{"arch": "preact_resnet", "horizontal_flip": true, "color_jitter": 0.6, "stem": "single", "projector_out": 256, "lr": 0.0074, "adamw_lr_other_params": 0.00082, "magnitude_pruning": 0.5, "lr_schedule": "linear"}
Rows from block 12 of a small self-supervised image encoder, named by matrix and row number. Rows with one number belong to one channel. Each number is 128 + 32 x the weight over its row's rms, rounded and kept within 0 to 255. All counts start at 0.
Before each channel's rows are labels from the 100 images, of 14848, where the channel reaches its highest value: "top examples" is what is common among them. Only what is clearly more common there than usual is listed. The data: regions of photos with short descriptions (Visual Genome). In brackets: how many of the 100, against the usual share in percent.
# convs0: first 3x3 conv (model.blocks.12.convs.0.weight, 256x256x3x3, each kernel summed), inputs 172-255
# convs1: second 3x3 conv (model.blocks.12.convs.1.weight, 256x256x3x3, transposed, each kernel summed), outputs 172-255

top examples: text has "sign" (27 vs 2.1)
convs0.250 [162 157 105 128 159  64  96 128  87 139 111  83 127 138 144 166 115 134 120 136  89 111  82 165 139 212  51 127 128 120 104  92 157 118  78 130  71 158 135 128 138 139 153 101 141 161 149 129 158 101 118 132  94 187  88 137 123  71 173 153 128 146 120 154  86 123 128  98 136 135 127 107 137 131 144 108  60 171 187  98 123 100  80  97]
convs1.250 [176  88 142 161 125 134 102 108 112 158 144 111 138 120  89 135 140 148 184  38 118 104 118  72 140  98 145  95 177 170  99 110 184  98 118 138 185 162  81  35 132 139 181 197 133 123 123 140 132 167 180 165 181 144 122 138 178 127 156 157  79 165 136 155 113 138  49 137 114 115 131 153 117 115 121 130 163 104 114 126  65 163 124 144]

top examples: text has "sign" (41 vs 2.1)
convs0.160 [139 112 104 150  74 110  78 164 223 141 129 116 106 125 136 180 105 173 140 166 151 158 119 157  94 214 159 129  95 191 109 132 138  90 137  72 128 126 127 113 136 104 117 109 156 148 151 116 116 150 195  85 133 158 104 122 106 191 192 142 100 159 156 134 135  94 166  99 131 129 150 105 112 120 171  67 128 115 143 128 107 138 115 123]
convs1.160 [127  85 108 151  92 140 108 146 168 145 107  61 106 122 141 157 103 120 132 105  92 166 128 135 127  60 159 122 103 125 130 125 127 138 138 122 167 180 186 129  93 144 124 167 143 158 147  99  91 132 120 148 179  50 114 139 180 126  69 168  77 134 149  94 136  97 119 215 180 160 138 153 120 120 144 134 126 108 124 109  74 108 122 116]

top examples: text has "sign" (35 vs 2.1)
convs0.219 [156 128 108 101 186  91 170 126 125 141 139 100 132 123 115  86 136 151 104 116 129 145 116 111 128 137 170 112  86 160 157 108  65 114 127  72 130 182 113 143 198  84 134 144 128 145 135 163 141 148  95 119 162 169 111 116  87  76 184 154 128 121 149 162 167 107 122 113 245 140 117 131 124 150 180 155 125 158 158 146 116 129 106  92]
convs1.219 [149  91 115 168  63 189  88 136 123 113 132 157 137 145  97 141 140 118 130 142 187 128 128 135 176  82 144 131 131 115  89 116 128  96 110 160 190 108 144 160 186 117 199 125 206 115 203 151 180 113 135 112 187 144 172 136 111 115 112 122 129 128 154 153 151 185  61 134 116 162  78 107 140 155 150 130 140 142 142 114 108 138 123 139]

top examples: text has "sign" (32 vs 2.1)
convs0.145 [104 159  70  87 132 140 109 111 133 157 134  55 146  97 119 141 154 215 115 126 175 113 147 141 107 129 130 116 101  91 140 108 137 139 128 118  95 154 111 112 155 173  99 144  96 137 131 166 127 119 176 149 144 238 124 102 129 109  66 137 143 116 107  98 145 129 153 129 147 127  61 117 131  82 147 120  96 128 132 125 145 176 133 144]
convs1.145 [154  78  94 209 129  29 119 127  82 130 153 178 127 124 128 143 158 158 110  45 171 167 110 134 125 129 165 155 179 124 164 125 124 127  93 138 139 127 160 105 158 161 117  29 126 151 123 118 146 131 151 112 121  99 144 129 158 161 193 151 109  89 128 104 153 156 101  92 134  72  64 145 137 116 128 178 114 100 119 164 122 130  64 139]

top examples: text has "white" (28 vs 11.8)
convs0.175 [109  96 159 127 119 163 153 153 140 122 170  94  78 100 114  98 161 137  90 105 112 121 149 117 137 123 195 153 113 112 131 116 178  89  66 112 114 108  90 134 145 160 103 149 167 100 150 180 128 138 133 132 116  47 118 109 189 186  82 128 160  87 126 161  92 152 169 130  66 114  81 113 110 106 125 117 169 133 101  85  93 157 123 164]
convs1.175 [133 107  37  99  85 104  77 127 184 121 128 146 127 134 131 114 113 160 206  84 133 185 198 130 125 157 135 153 134  79 179  80 100 148 124 164 138 110 150 132 161 124 102 111 144 162 112 126 141  84 203 146  88 124 118  89 152 137  60  98 125 153 128  94  75  72  97  56 149 102 113 127  91 156 137 175 141 122  63 123 140 114 119 137]

top examples: text has "sign" (50 vs 2.1); text has "white" (32 vs 11.8)
convs0.141 [178 118 104 115 125 142  90 159 130 118 177 130  82 106 105 121 206 131 123 148 153  69  89 166 121  83 171  90 125 134 216 132 139 133  79 160 127 137  53 126 136 118 135 124 104  87 150 110 121 109 159 124 130  85 123 126 134  97 115 132 152 166 127  75  71 145 135 132 144  66  93 128 154  72  78  94 107 118 113  93 144  91 129 114]
convs1.141 [122 125 140 127 184  89 168 130 213 159 132 133 141 126 123 134 119 158 174 101  94 153 168 134  96 112  95 154  82 167 149 127 153  94 105 112 121 127 131 132 142 129  57 116 118 101  67 107 143 129 159 108 145  84  96 123 121 154 142 130 102 159 115 138 118 163 138 102 118 108 205 109 116 161 205  78 135  68 111 161 103 130  93 141]

top examples: text has "sign" (32 vs 2.1)
convs0.94 [126 102 102 116  81 151  72  83 236 134 158 152 176 141 114 170 124 157  98 123 130 152 101 162  78 132 137 153 173 181 109 107 168 136 116  83 131 122  87 111  90 109 120  96 165 130 112 170 146 134 138  92 106 105 130 142 128 111  97 112  96 112 124 103 141 137  94 157 118 123 176 108 143 124  31  68 133 144 116 140 102 178 115 118]
convs1.94 [146 143 171 174 118 100  98  88 152 109 103 149  95  86 137 120  94 117  91 159  88  82 104 128  94  97 120 103 141 168 128  91  95 131  98 157  62 120 119 128 172 156 171 114  66  39  86  93 125 135 101 130 138 131 103  76 102 109 163 156  88 132 191  75 123  85 173  85 114 137 119 116 132 130  59  98 101 160 101 125 148 109 119 119]

top examples: text has "white" (28 vs 11.8)
convs0.174 [129  84 136 146 106 109  95 128 106 145 113  86 104 115  90 107 166 112 132 134 129 104 112 178 205 127  80 105 154 158  62  87  49 168  93 127 131 125 108  32 141 135 135 143 136 113 141 139  97 145  84  80 109 125  73 102  99  67 114 149  72 106  96 157 128  77 143 148 158  53 111 119 172 122 148 123 130 117 148  76  77 155 150 135]
convs1.174 [155 167 109 152 134 137 112 114  87  49 145 121 157 134 166 159 154 111 116 121 122  89 189 126  85 133 102 130 126 215 164 180 103 153  87 149  78 109 143 109 118  69 106 120 123  90 101  96 118 131 109 173 100 108 142 134 102 174 176  82 118 150 152 110  64 124  79 139  67 183 108 101 109 170 128 129 101 114 164 151 120 160 120  84]

top examples: text has "white" (33 vs 11.8)
convs0.30 [158 108 123  78  71 140  96 141 117 124 137  80 127  88 123  94  98  44 104 114 126 120  66 146 130  95 134 145 182 150  88 132 163 126 122 201 125 123  75 113 150  80 125 103  80 134  73 122 119  98 111 136 115  74  92 100  96 170 153 198 144  97 200 129 114  97 126 139 144 121 119 176 104 179  63 194 121 150 124 192 120 120 116 141]
convs1.30 [134  90  94 110 138  96 117 122 170 140 105 116 143 118 117  88 167 126 157 154 196 134 197 109 155 150 118 165 124 150 103 129 109 107 151 113 158  95 110 103  85 115 133 141 156 141  95 133 113 163 126 177 131 180  90 154 151 139  71 102 114 135 151 109 126 148 137 130 187  62 115  71  96 128 122 118 125 127 108 132 144 202 120 125]

top examples: text has "sign" (28 vs 2.1)
convs0.32 [ 84 148 149 136  87 127 104 131 155 120 136 119  99 116 160 123 180 136 100 112 155 180 125 143 188 104 163 145 142 201 164  69 142 124 119 142 119 103 122 134 121 132 128 162 155 136 127 132 111 163 166 180 139 116 139 203  88 126 114 180  84 134  97 132 148 153 103 103 113 131 101 129  90 136 146 121 179 148 149 133 125  92 121 123]
convs1.32 [136 122 136 144 119 177  64 130  85  89 117 149 136 106 128 116 134 151  89 164 164 129 133 152 110 143 100 167 100 143 115 188 121 111  70 118  66  94 109 136 115  79 187 122  92 139 117 112 116 106 135 168 112  35 135  97  99 156 104  83 125 158 171 130  76 160  69 116 146  49 138 110 179  92 151 106  77 150 158 125  72 122 138  75]

top examples: text has "sign" (39 vs 2.1)
convs0.147 [117 162  91 127 159 157  81 140 110 106  92 112 139 135 109 121 119 132 127 157 151 146  79 184  85 148 155 124 131 170  24 125 129 125 175 131  75 142 121 110 158 163 153 133  91 141 108 145 152 159 110 119 106  90 121 153  68 133 131 174 124 144  99  92 130 135 108 129 113 128 151 139 119 118 127 125 184 192 138 134 151 241 109 129]
convs1.147 [149  88 140 125 103 149 136 122 205 110  88  17 162 136 128 145 171  56 181  79  20 159 105 118  89 159 103 126 123 130 186 112  72 202  79  97 101 139 136 174  84 131 153 137  87 109  92 117  97 159 126 143 100 144 150 171 120 101 152 154 125  84 105 149 140 134 149 135  84 112  97 100  74 108 136 149 103 141  78 103 167 124 102 140]

top examples: text has "sign" (45 vs 2.1); text has "red" (26 vs 4.2)
convs0.196 [145  85  99 129 142 128 116  93 101  98 127 154 165 128 132 113 135 138 151 182 127 106 170 145 135 163 154  69 123 142 137 116  42 150 123 150 137 119 125  97 184 125 122 121 161 112 157 160 118 132 126 110 151 123  69  77  97 110  68 145 132 134 138 130 120 118 103 100 157 129 131 110  87 131  46 103 146 129 139 124  43 110 132 169]
convs1.196 [106 146 122 135 163  80 125 127 143 127 144 115 129 129 119 166  96 127 176 136 129 104 130 203 229 146 127  42 131 126 190 138 166 157  95 175 137 118 137 119 211  99 129 118 123 138 128 118 155 119 147  80 124 251 169 137 156 130  71 168 119 128 137 111 150 148 194 194 140 113 131 104 172 129 166 100  78 117 155 197  93 126 130 125]