From a checkpoint of a small self-supervised image encoder: muon at rate 0.0074, trained on regions of photos with short descriptions (Visual Genome).
Rows from block 10 of a small self-supervised image encoder, named by matrix and row number. Rows with one number belong to one channel. Each number is 50 + 12 x the weight over its row's rms, rounded and kept within 0 to 99. All counts start at 0.
After each channel's rows are labels from the 100 images, of 14848, where the channel reaches its highest value: "patch colour" is the nearest of a few named colours to the mean colour under the peak. Only what is clearly more common there than usual is listed. The data: regions of photos with short descriptions (Visual Genome). In brackets: how many of the 100.
# convs0: first 3x3 conv, stride 2 (model.blocks.10.convs.0.weight, 256x128x3x3, each kernel summed), inputs 64-127
# convs1: second 3x3 conv (model.blocks.10.convs.1.weight, 256x256x3x3, transposed, each kernel summed), outputs 64-127

convs0.54:49 56 50 22 44 44 40 58 63 61 46 30 55 28 51 54 48 48 56 55 59 56 42 58 41 41 48 21 43 55 38 44 32 66 48 46 55 55 42 21 66 56 25 40 61 28 37 61 49 35 45 57 40 72 25 34 66 56 57 51 52 64 45 63
convs1.54:47 46 56 43 34 45 19 49 29 68 52 33 68 50 51 49 63 51 38 46 31 46 40 48 32 43 84 42 59 43 32 48 47 41 23 44 21 28 47 48 39 79 41 69 34 60 41 47 51 56 65 15 30 53 51 50 57 40 65 28 49 21 41 43
patch colour: black (35)

convs0.37:47 45 27 68 55 58 65 62 49 45 39 54 35 46 49 46 54 56 58 66 59 35 89 39 37 47 41 39 42 38 49 54 72 60 53 54 43 58 28 57 44 57 53 50 43 48 77 45 30 47 53 44 52 50 46 65 43 60 68 41 46 39 30 57
convs1.37:55 41 41 56 52 48 55 50 60 60 58 39 67 61 60 32 37 52 55 46 58 50 47 52 59 52 46 68 33 36 47 60 32 59 46 54 45 34 50 74 58 81 48 41 61 53 57 41 49 54 44 64 45 61 43 37 23 41 65 45 31 62 69 74
patch colour: black (32)

convs0.157:46 39 65 53 77 40 53 36 51 41 56 43 36 55 49 39 59 45 50 55 51 42 52 45 65 35 39 64 49 48 70 54 72 55 40 30 47 41 56 68 53 31 48 52 58 24 44 46 45 44 38 58 51 45 53 50 61 66 27 15 05 36 64 59
convs1.157:54 56 53 14 57 51 50 35 56 40 44 60 46 42 44 33 52 52 58 47 48 44 45 44 57 58 48 41 52 36 45 68 38 66 51 51 64 49 51 64 50 48 64 43 36 32 50 47 91 52 31 49 49 57 50 53 59 51 54 41 51 71 49 52
patch colour: black (60)

convs0.212:47 66 61 56 53 36 34 53 87 59 58 47 47 48 38 40 42 70 43 77 45 62 66 55 37 61 61 56 41 42 40 34 67 51 50 31 58 40 31 58 42 68 48 20 48 42 54 47 46 45 57 44 55 46 56 53 42 71 33 64 63 52 48 59
convs1.212:59 49 54 59 58 41 44 65 66 58 43 55 61 43 49 31 56 58 51 50 44 57 74 35 47 32 68 56 49 50 67 25 62 29 54 31 52 21 39 48 59 70 48 24 59 47 59 60 51 45 55 33 30 65 48 52 50 36 49 51 31 41 46 71
patch colour: black (26)

convs0.141:47 47 46 41 27 58 61 41 46 56 44 34 47 54 32 31 51 43 57 53 49 40 50 56 51 67 63 67 18 43 54 26 53 40 40 53 54 44 46 41 42 63 51 43 62 43 90 57 44 32 54 41 54 63 40 52 38 52 51 43 48 65 45 46
convs1.141:53 36 58 47 57 59 52 49 53 58 52 67 50 52 94 46 68 43 32 45 50 47 55 45 51 52 62 43 63 36 36 37 37 58 48 39 54 41 59 62 46 42 59 33 54 47 50 43 49 51 55 47 30 47 44 50 43 52 55 41 48 42 31 63
patch colour: grey (65)

convs0.237:39 52 58 41 53 42 55 35 53 59 63 49 56 38 60 55 87 52 40 34 54 54 70 49 45 42 49 43 55 45 44 61 64 43 35 46 43 67 90 56 47 57 79 54 47 47 53 37 44 54 56 44 47 53 42 42 41 73 42 45 45 42 37 47
convs1.237:61 62 57 52 39 44 41 54 40 51 53 41 64 49 28 36 44 47 37 51 47 42 53 62 21 59 54 55 59 56 43 42 53 40 33 21 53 50 58 23 47 62 42 33 65 49 48 51 44 51 59 28 45 52 39 38 43 34 45 51 58 53 41 35
patch colour: grey (70)

convs0.159:53 50 50 38 61 46 43 42 58 60 49 44 41 36 51 29 56 67 33 51 61 38 51 34 51 60 49 48 47 78 38 26 57 37 49 51 76 49 49 25 48 37 45 60 58 80 43 57 37 47 44 45 23 62 46 42 61 39 48 62 34 67 65 56
convs1.159:50 64 53 48 54 46 53 61 42 49 45 57 43 43 35 46 40 33 38 54 45 43 43 61 66 58 65 37 43 42 43 73 36 47 37 52 47 50 54 50 40 69 47 62 39 53 51 59 62 44 38 44 36 65 41 37 47 53 56 35 50 46 49 71
patch colour: black (75)

convs0.64:95 48 41 59 46 45 43 35 57 54 61 21 54 60 52 39 38 50 53 52 44 54 51 77 43 39 39 66 44 48 38 66 71 35 46 52 59 58 69 30 59 51 63 41 50 57 48 46 50 47 43 53 39 34 59 52 54 56 52 65 39 52 55 66
convs1.64:57 55 47 48 41 46 55 55 42 46 60 53 65 31 24 42 62 41 36 59 38 70 56 56 54 51 44 50 53 48 54 28 59 41 52 63 73 50 50 54 35 61 44 46 36 59 29 31 48 49 26 68 52 77 37 72 49 39 37 44 53 72 52 66
patch colour: black (26)

convs0.96:35 51 57 68 46 51 42 52 16 45 32 12 60 44 62 40 48 61 35 44 42 52 61 40 44 45 37 81 42 57 58 47 42 48 55 69 52 53 40 45 53 44 58 52 59 48 50 46 54 49 42 62 64 39 52 63 30 37 62 41 44 48 46 33
convs1.96:51 55 60 32 40 43 57 61 66 37 82 43 47 66 42 24 44 50 41 36 78 63 45 40 70 68 38 36 66 44 59 61 66 58 46 47 39 36 56 63 50 41 49 71 60 42 55 56 65 57 54 45 55 55 72 49 37 67 58 54 56 50 40 26
patch colour: black (50)

convs0.197:44 38 40 40 52 63 40 73 50 60 40 42 52 47 42 43 44 50 48 42 56 51 38 31 56 26 46 55 43 57 50 40 43 43 43 50 41 24 53 23 60 58 50 52 59 53 56 67 39 56 60 36 41 60 46 48 22 46 44 41 37 36 45 36
convs1.197:51 52 31 35 53 60 42 50 31 29 58 62 60 43 68 12 32 45 42 34 60 50 60 63 57 81 51 44 46 52 32 17 34 79 43 44 50 49 47 56 52 56 42 50 63 56 55 30 50 48 64 35 39 30 54 46 49 53 57 45 65 58 38 40
patch colour: grey (62)