config = dict(
    model='self-supervised image encoder',
    dataset='regions of photos with short descriptions (Visual Genome)',
    train_examples=101725,
    image_size=48,
    crop_scale_min=0.3,
    horizontal_flip=True,
    translate=0.06,
    color_jitter=0.6,
    method='simsiam',
    arch='preact_resnet',
    norm='batchnorm',
    activation='relu',
    depths=[5, 5, 5],
    kernel_size=3,
    stem='single',
    avg_pool_shortcut=False,
    widths=[64, 128, 256],
    projector_hidden=512,
    projector_out=256,
    projector_hidden_layers=1,
    init='torch_default',
    residual_init='none',
    optimizer='muon',
    muon_scale='match_rms_adamw',
    lr=0.0074,
    momentum=0.85,
    nesterov=True,
    orthogonalizer='polar_express',
    adamw_lr_other_params=0.00082,
    grad_clip=3.0,
    magnitude_pruning=0.5,
    steps=10800,
    batch_size=256,
    epochs=27.2,
    lr_schedule='linear',
    final_lr_fraction=0,
    warmup_steps=320,
    weight_decay=0.0,
    adamw_weight_decay_other_params=0.01,
)
Rows from block 12 of a small self-supervised image encoder, named by matrix and row number. Rows with one number belong to one channel. Each number is 128 + 24 x the weight over its row's rms, rounded and kept within 0 to 255. All counts start at 0. Numbers have three digits each.
Before each channel's rows are labels from the 100 images, of 14848, where the channel reaches its highest value: "responds to" is what is common among them. Only what is clearly more common there than usual is listed. The data: regions of photos with short descriptions (Visual Genome). In brackets: how many of the 100.
# convs0: first 3x3 conv (model.blocks.12.convs.0.weight, 256x256x3x3, each kernel summed), inputs 172-255
# convs1: second 3x3 conv (model.blocks.12.convs.1.weight, 256x256x3x3, transposed, each kernel summed), outputs 172-255

responds to: text has "elephant" (27)
convs0.110:116092122118130119134165099099138127114123146097148102163148145142092137132081125101157107168128139137138127107069106122164119153066138096119111150143106084172103138142112153173127098157141189139129163141142087129101124142182149139119079120118077128166
convs1.110:126125140135103119112102162155169152113142112101114149079117135132142138136155125158178133120173129115168125137130166115138131123123095103125121111140084178112133139151175115128142141115153134172148114177142132129125112087072167140145105139137098164155

responds to: text has "sign" (30)
convs0.16:124131152183131122096105119150092081132133086133126105086161115122107127135093160107097152153120123136101121123102072093146163156112108068111165146088160132120141124104126085109138119159095062057099170136153091104153161092122124138147109131123080104124
convs1.16:092105114122122152139176103130151125111161139111129150191121106145080153100134106124174207102155118156153130108106116114154138128143129122166097107130147130105069082165136145159137100133133109137152151150124135122127145155114136124098127124123129121156

responds to: text has "man" (25)
convs0.2:143110100103145085130111078126112117100145122160123101148149105098168152118139115108146129112126130125137132121096141096124124104175138095116142132103081119120107136097153189168149060115115125135150119110166119119118130108142158126125158122121149149117
convs1.2:126131179143145151129144134135126137141143175133153133151149108119160123127103137127159125137160143159102095133129126101128120138121128146116115144103111151106142096149155205170145146127121133152118148145147119128137111142148161136176169153132109188128

responds to: text has "pizza" (25)
convs0.164:146089135112121111129128190116137124168109165129097105112087103127106155093090123117126108101112126153173074142104104091146148106077127105103130134124106127143148138133131103120121080116165143153144126115062145130096127100128090134121120123100125127127
convs1.164:101148164150118112103102165181131142110147128128071147128154146114127131128153153139162118147121152149130154108141103134130082142071146124137195118123140096108161112130153118159090137094187114132126148153165125164131145153140132112131126146132138153163

responds to: text has "white" (28)
convs0.4:127143122121084166108134112114129122183167112144123078113112181117115118137087071151215153121104116108132183139139098134137114051114081151115126107070122143081130143126090133132136126117152113123121103144137113135128104098109099141113113101132117099108
convs1.4:147111128158121100126158125105116135154125119121131124154123147141147118087165124136114086115178119142094107082076108087122125104169117147096116132135146166125102109139133145131103134109156130138122139125139098117106116093143111137132153137116123097107

responds to: text has "white" (28); text has "sign" (27)
convs0.200:146129125117153174117140163099121052114155089134100137114129063146131078127157110166101076183116098120097154162145161144123161139130100093123120148164115138149073106108130168116156114118154145100138102122100123107131160143109144136164111088128111125127
convs1.200:120123152109152100094132108104061100129169137150152096119116115126129141141130155115153137148176117131130124117145114125188166139117106133146122165160110134081133124102109181126138140142141108108119165129124105127150103126140114144157139112148152115133

responds to: text has "horse" (33)
convs0.197:111137141169121114123125122165120130137126149112116111105149113168122145117132136133121161122089133123117124132119139184163157135102126141131123167146131165108164107175141099062097130100140139146137144146114143118132136132121129126133110124137137144202
convs1.197:129123090060122102132115109098106123114113104133147139182097132090153120119037124128109088119106135100107073166128128113113171130137117147114135103146120125127147140125118111179128122161128122121127114151127132112122131098139150119156129120123098120080

responds to: text has "sign" (47)
convs0.73:134104124120110112110127147100117105153139118120135176146172143133141135133102114133128154135137098127105129100145118110171130174108136064122132117135127127123153143162121106120121098103124127143126125123136127120094119158123128136149145128124156125111
convs1.73:130151105127150128109147124154116193140100095153106106140107081125138139125123145101137171164142118134142112139110114138135144166120102129152105128148130131174211134095124135122157092122099100074132147102124085119117183122149115136135125104115123145101

responds to: text has "man" (31)
convs0.170:138106162135183127094133106128134161112117147120129158106139083135105131119112096125145106108141123176119134099114104109134157114111090105134153138129108110129105141114184133133151126110140138150134103089122102123209123178081133136144122129121130134128
convs1.170:111132108104155203145121153141097100112116167128127100136136112163101122120132105195093131135142119138081137119123081130127126129132131111204161103167138115129136121148127123165171114144084130118104092148158120154142154139156119136125157118164122118124

responds to: text has "horse" (29)
convs0.56:123131141128125124116163112136162115130147108201126156105153162058123152141106117114137105122120124139113157162111130162159124122079123084153151111130058155148141165128100127108136123153162125151119139164137109133111120165104107103145118121173129102140
convs1.56:113144125154123115149124132127099144094177113131153149102087127140158142092154155154125157116131137106129107111115106128136110149104123124138120119108140177113137103136143147165101130131133126089125128117109106103150121092149156132142110140131107151149

responds to: text has "black" (27)
convs0.247:135112101129133120143127100115075090129146139117129121140128128133137144096101089082175108120119111111110136098109149126154110111103138129098120118129152104138116123120133121147096110122098128146171121107121153110150170138137116146109091123096103132164
convs1.247:125151127131150103123143093162095164098117112144153140104140109151132143132168113106136132121152103151126131170145120094151128102118143128097113114128129131117166143111099122107129123123123164166086054159130065200120108126144181137123155113114111112122

responds to: text has "train" (33)
convs0.254:103137145118092136080114130113110146126186155120108129124110095129120126119080133109117146067140151107081077141115119126101112122106115120159162144123180182113128157113170120139121105132114113101170144118060133184101150139156137133137101135115138128128
convs1.254:123142124162127112096121110133133101133131124093087110119145150134091126118149107121128163098095133123129145134109126121167144171141137131132115143149136115136118133166069151121115116135111104113087147110148118122117100148126151104125115108096089182115

responds to: text has "man" (31)
convs0.77:116155172165127149117171062145109112167102109151129132108136152084125118084133082131104143127123119107097148133132132130107116103129129101115145157145123088120111174115128107111125086129123127133122078174130112145089124103150151096095162139124081126112
convs1.77:145138098158170087162140137134118156126133156128150152194115111175161119138142126148152126116175125154155196146120170147175118134136151139068098135104073141119146128128123166169129146140154115102120156166150080161141127134150122111114131120140123150139

responds to: text has "man" (27)
convs0.87:167123134095110065104091131131161165108136185136120112147129156118112144129113143128100101132099130118129157103107096168104148143149145191128116137127157120168125107102116116120142121136106151146153071080089125104140122088095170124096169110142133128127
convs1.87:140131099134142127143126110143067149104115094152080132129145143128083096103131099128143105113133134139097101138135120138130132114115135091122103094119115150124148148126095103123131117128130092142146105130186141138160145143157123123167088108124076155102

responds to: text has "zebra" (29)
convs0.140:156147143093086065119134079145127108159119138142130124083134135141138166104093156149106142155150124159133115148105144168129142175123150139129112115123143163108118139179152119142105120117170137160132119153107130092154118114166116113142111125113095111131
convs1.140:083136119130134110108096143113120095123104130115121111131147117131094118102092124106107113156150181123128102155142110095117131138152161147136114153071123141096134133065155119103104140126144107077119118155101175109130092110144110110136123125133098132113