Rows from block 5 of a small self-supervised image encoder, named by matrix and row number. Rows with one number belong to one channel. Each number is 128 + 32 x the weight over its row's rms, rounded and kept within 0 to 255. All counts start at 0. Numbers have three digits each. After the name is the row's rms in percent of the matrix's.
After each channel's rows are labels from the 100 images, of 14848, where the channel reaches its highest value: "place" is the part of the image that holds the peak. Only what is clearly more common there than usual is listed. The data: regions of photos with short descriptions (Visual Genome).
# convs0: first 3x3 conv, stride 2 (model.blocks.5.convs.0.weight, 128x64x3x3, each kernel summed), inputs 0-63
# convs1: second 3x3 conv (model.blocks.5.convs.1.weight, 128x128x3x3, transposed, each kernel summed), outputs 0-63

convs0.49 090:124084164162108144126120120106158111206100133193136141088153112131076130154106091116183152174099128138080086123139120221128167149150104129230126143147121104114127132135114125099145168159160118
convs1.49 082:097076110067140138154047107145134141142123133076116144120098151092116100118131053115112116148129104090136132179105105165111072110103119082073131123142106149050113106114131103086123009117052134
place: top right

convs0.66 097:158093088097138117102104137119099129123157125137155122190118215122130137091093089082113106128133128100099088136139150137149157054119080115087100068152171127148120114140146065199161137133106062
convs1.66 101:159155073108059134091096152188191086131111123108103090103158137088128117103165114098066127040169105182188138112131129115133120133145101116109103106046092152104149096111128121111123192180160135
place: bottom right

convs0.101 074:180145198126179170124110137118156142203142133141113090117118079115157147106152144120143154146073075123082087105049145175137083162159128091081131137140070146126174134157131151096109124112108093
convs1.101 074:108124132112117150111106078107132053117112139106156147099114155127109107161129137120129149131136107075121162133152143116104116124121147150119134102170163130115147168119139054186124157120095214
place: bottom right

convs0.118 069:175150104056164124130114110095107134134060138138150108108139085163128194163165141097127171128118126170122086148109085140146106155132114156127148107121196101076152139114127109175222094110081151
convs1.118 096:098131141152117125138177118178147130138139121148116095164184127172166081164117096101143151144086122152150094192111133129133121164143161138071129129153030145095201166138097088103092103105118136
place: bottom right

convs0.33 104:144086121179103133107130096072140140102093106178220165103095129129120042117136136130168127144198136109144129130122107135108151103154123119089183140084124112094107128152126093135145130163127033
convs1.33 081:076083142151094124137108103149112146175103129121129116158092123138149115115132090103164156099134115130135156109101138248131160072137121028091104154131126074123164076049133142119168051179113094
place: bottom left

convs0.3 094:168123028131159154148121111127131133115127163142171139108120126126149114074142083081192111111197120135146136134150163160076105077115115150211136109117155124070108126166070144128164124130086119
convs1.3 103:107098074006134134129113108136119153167140135110098140082151104126096085144108085121109161144171110106148109057151221127112152098133124122102109129117089095148096133138127118100120078075113170
place: bottom centre

convs0.50 113:105189130131134160124157109119129086188139123125129189139000147158148210130127081127152129110128113094123165165162149098149099121164162128142097132145157101135165117134126138163182118094147116
convs1.50 101:093100033089123167113115046112122140152173095114105125155119143070155128179124127108111097127094133141147125143136120046080106167134171155082144137096135158123119168133125161157096162093167135
place: bottom right; top right

convs0.37 072:119178158081107145104141112127078179129170128100111157133142102117128150143184141161126112084093146128151109106150093103108166124162214055117172109093087088129072121105130137169215121126135122
convs1.37 081:115126130116165112155117132085077130123183132168137110143131115157174146110122129198188124101151096139118127161105083121136188133129144175085086156186105149126141159122093171139140089069172154
place: bottom right

convs0.5 102:104096123117120128111084116137115125121180140159145137139141161186182132108108136109127107124125125113136010107135208131113125082108114114057124117141106131069102125108172065086124101072151100
convs1.5 109:138101041125135122087139130163159155115123124112111070120212104074131203143117017105106091086145109107134190142116112085121149155152098119135137106102119123142143141121070144101076161181175109
place: bottom right

convs0.92 102:108084139129120149124146165141202169121088155127175113176220053117123110177159116139102116167133125076120075156098134166102149091147141119144127127124114131131134091142132065159116164062159113
convs1.92 098:135134099092152117124099115142087109110112132133084105120120117140091147037129132119104110141122131138105117160113078136121171071139113029168124140087122150088132063114074108110139034160123091
place: bottom right

convs0.39 098:102148085116142158134169152114094132117147111166119149132155146164129129192131086126120134147115153067108142205152153105022132044092145145148129112130192105126114102085114121132151167147081148
convs1.39 099:100106099113152127164076145164126080166197137211091111093116131120106147120170098140114116138093140140173093107127161099115177096117157130152121163147172143094161124173101158174132118113142144
place: bottom right

convs0.78 069:171147196168193117147108120108130132119128128115137083097078122068123203113148177141158125104136119145179051088161141097125138114189119130142104140165125123099108160090146126084172092129145072
convs1.78 075:075121127128088133072152138120108145152156172191125147150067168114100128148140053115147206116156170057069118114147105065097102122118132131136157195135117126120126143121120157120104114069079166
place: bottom right; top right

convs0.91 114:136127097161121146157136110159194129058103123155191112090135092116103024135148168098102156113139146144144180126110165151074147090094096118109161142131139116094149085134075128106124147169121184
convs1.91 103:127158133081110138124129112114120147133067099098121137127121082092066123086089132114136109145092118111142074032121163179156178099080150080109069151143113165127109123114087122075123147097178124
place: bottom left; bottom centre

convs0.115 108:197101122128127095185107134131125136189115108141178136109131160042176109149147110121134069089087115123080106144139104146134136177111126151119088158114091056124151106187100125175156143138074119
convs1.115 105:196146129154130117120056106157097070083083181178113094126114122107213153133171129122102125093138128127170140148111118154093110130104118130105114105129090132131144159127121062130119150127150121
place: bottom right

convs0.26 107:124113099127120159129125117138118150140118110200092133096114074173142121102086148108092110116131168119159096138131125198071076076084116140135145122161129100037164125202102056143116103130128113
convs1.26 101:125130100114153118165102127156106169164132113135134117129083135140117153133083109137103041101144125097139163165125176093220210107120148133173080082166103102193146158133118114107114122186134098
place: bottom centre; bottom right

convs0.12 114:084128108127124133145091163108170189105097083120077062116203127196157086123134184132083109098065167158133125130095124127120153121134037092112143142137153123114113138161111103133126089134124160
convs1.12 104:158152161195154115135180092087137144111157110137161162132151129133103110146054156122113093097128119068117134151137136166232104113150085089097064134070163141119137128161125148055128145130167136
place: bottom right

convs0.75 118:066159131124134144115135114077128176132122139149096141137161105187084076153120141169075084112144105156117076117120134073137175135163190101119072138128201097132086121091135123140144112197172123
convs1.75 125:139110148213147155174220146135132152106109052140168101147112123134186127077169131117124010085125144113143135142110104154161097129117185149100156149123135095088130159132099146099145106144121106
place: bottom right

convs0.24 112:170079053125141105131139107112150134119221167141142135147125138078097120139119054111157167119145116057148133105128099122127141109171129166172168117137136122151110122122144150111168200136114047
convs1.24 109:124092123103047129081175139168138125179142196060112136116118158135142198100127078125130154108164146103135088087129196136055143125152120115100106151110146137059123148110148131115111107094108128
place: top right

convs0.31 119:157120109139110103099143119156131122130090114077255118082111117078147062148155153143122102102118197089106116138129108189132144125110119125091147174184085080145134123118097117131130121136093128
convs1.31 115:156099128140082126127080129158066135117099177127116115182140113196155111119132131140135134183124131154172139188099091201160140141065114132111066157117097116172159109098093100145125170166142134
place: bottom right

convs0.70 067:075120148111117123095112176145129154178069098134108127125180080148134171154147176125109131130106154182103135131129164128151163184140108083113142103154190123128113061138195109114128074053137092
convs1.70 073:128143139154052139147115129171151104126113109121126091129111141174107113138147167109083180203101136074075146153108020078151102106078106131123134111124131132084090158124144111047142124142150079
place: bottom right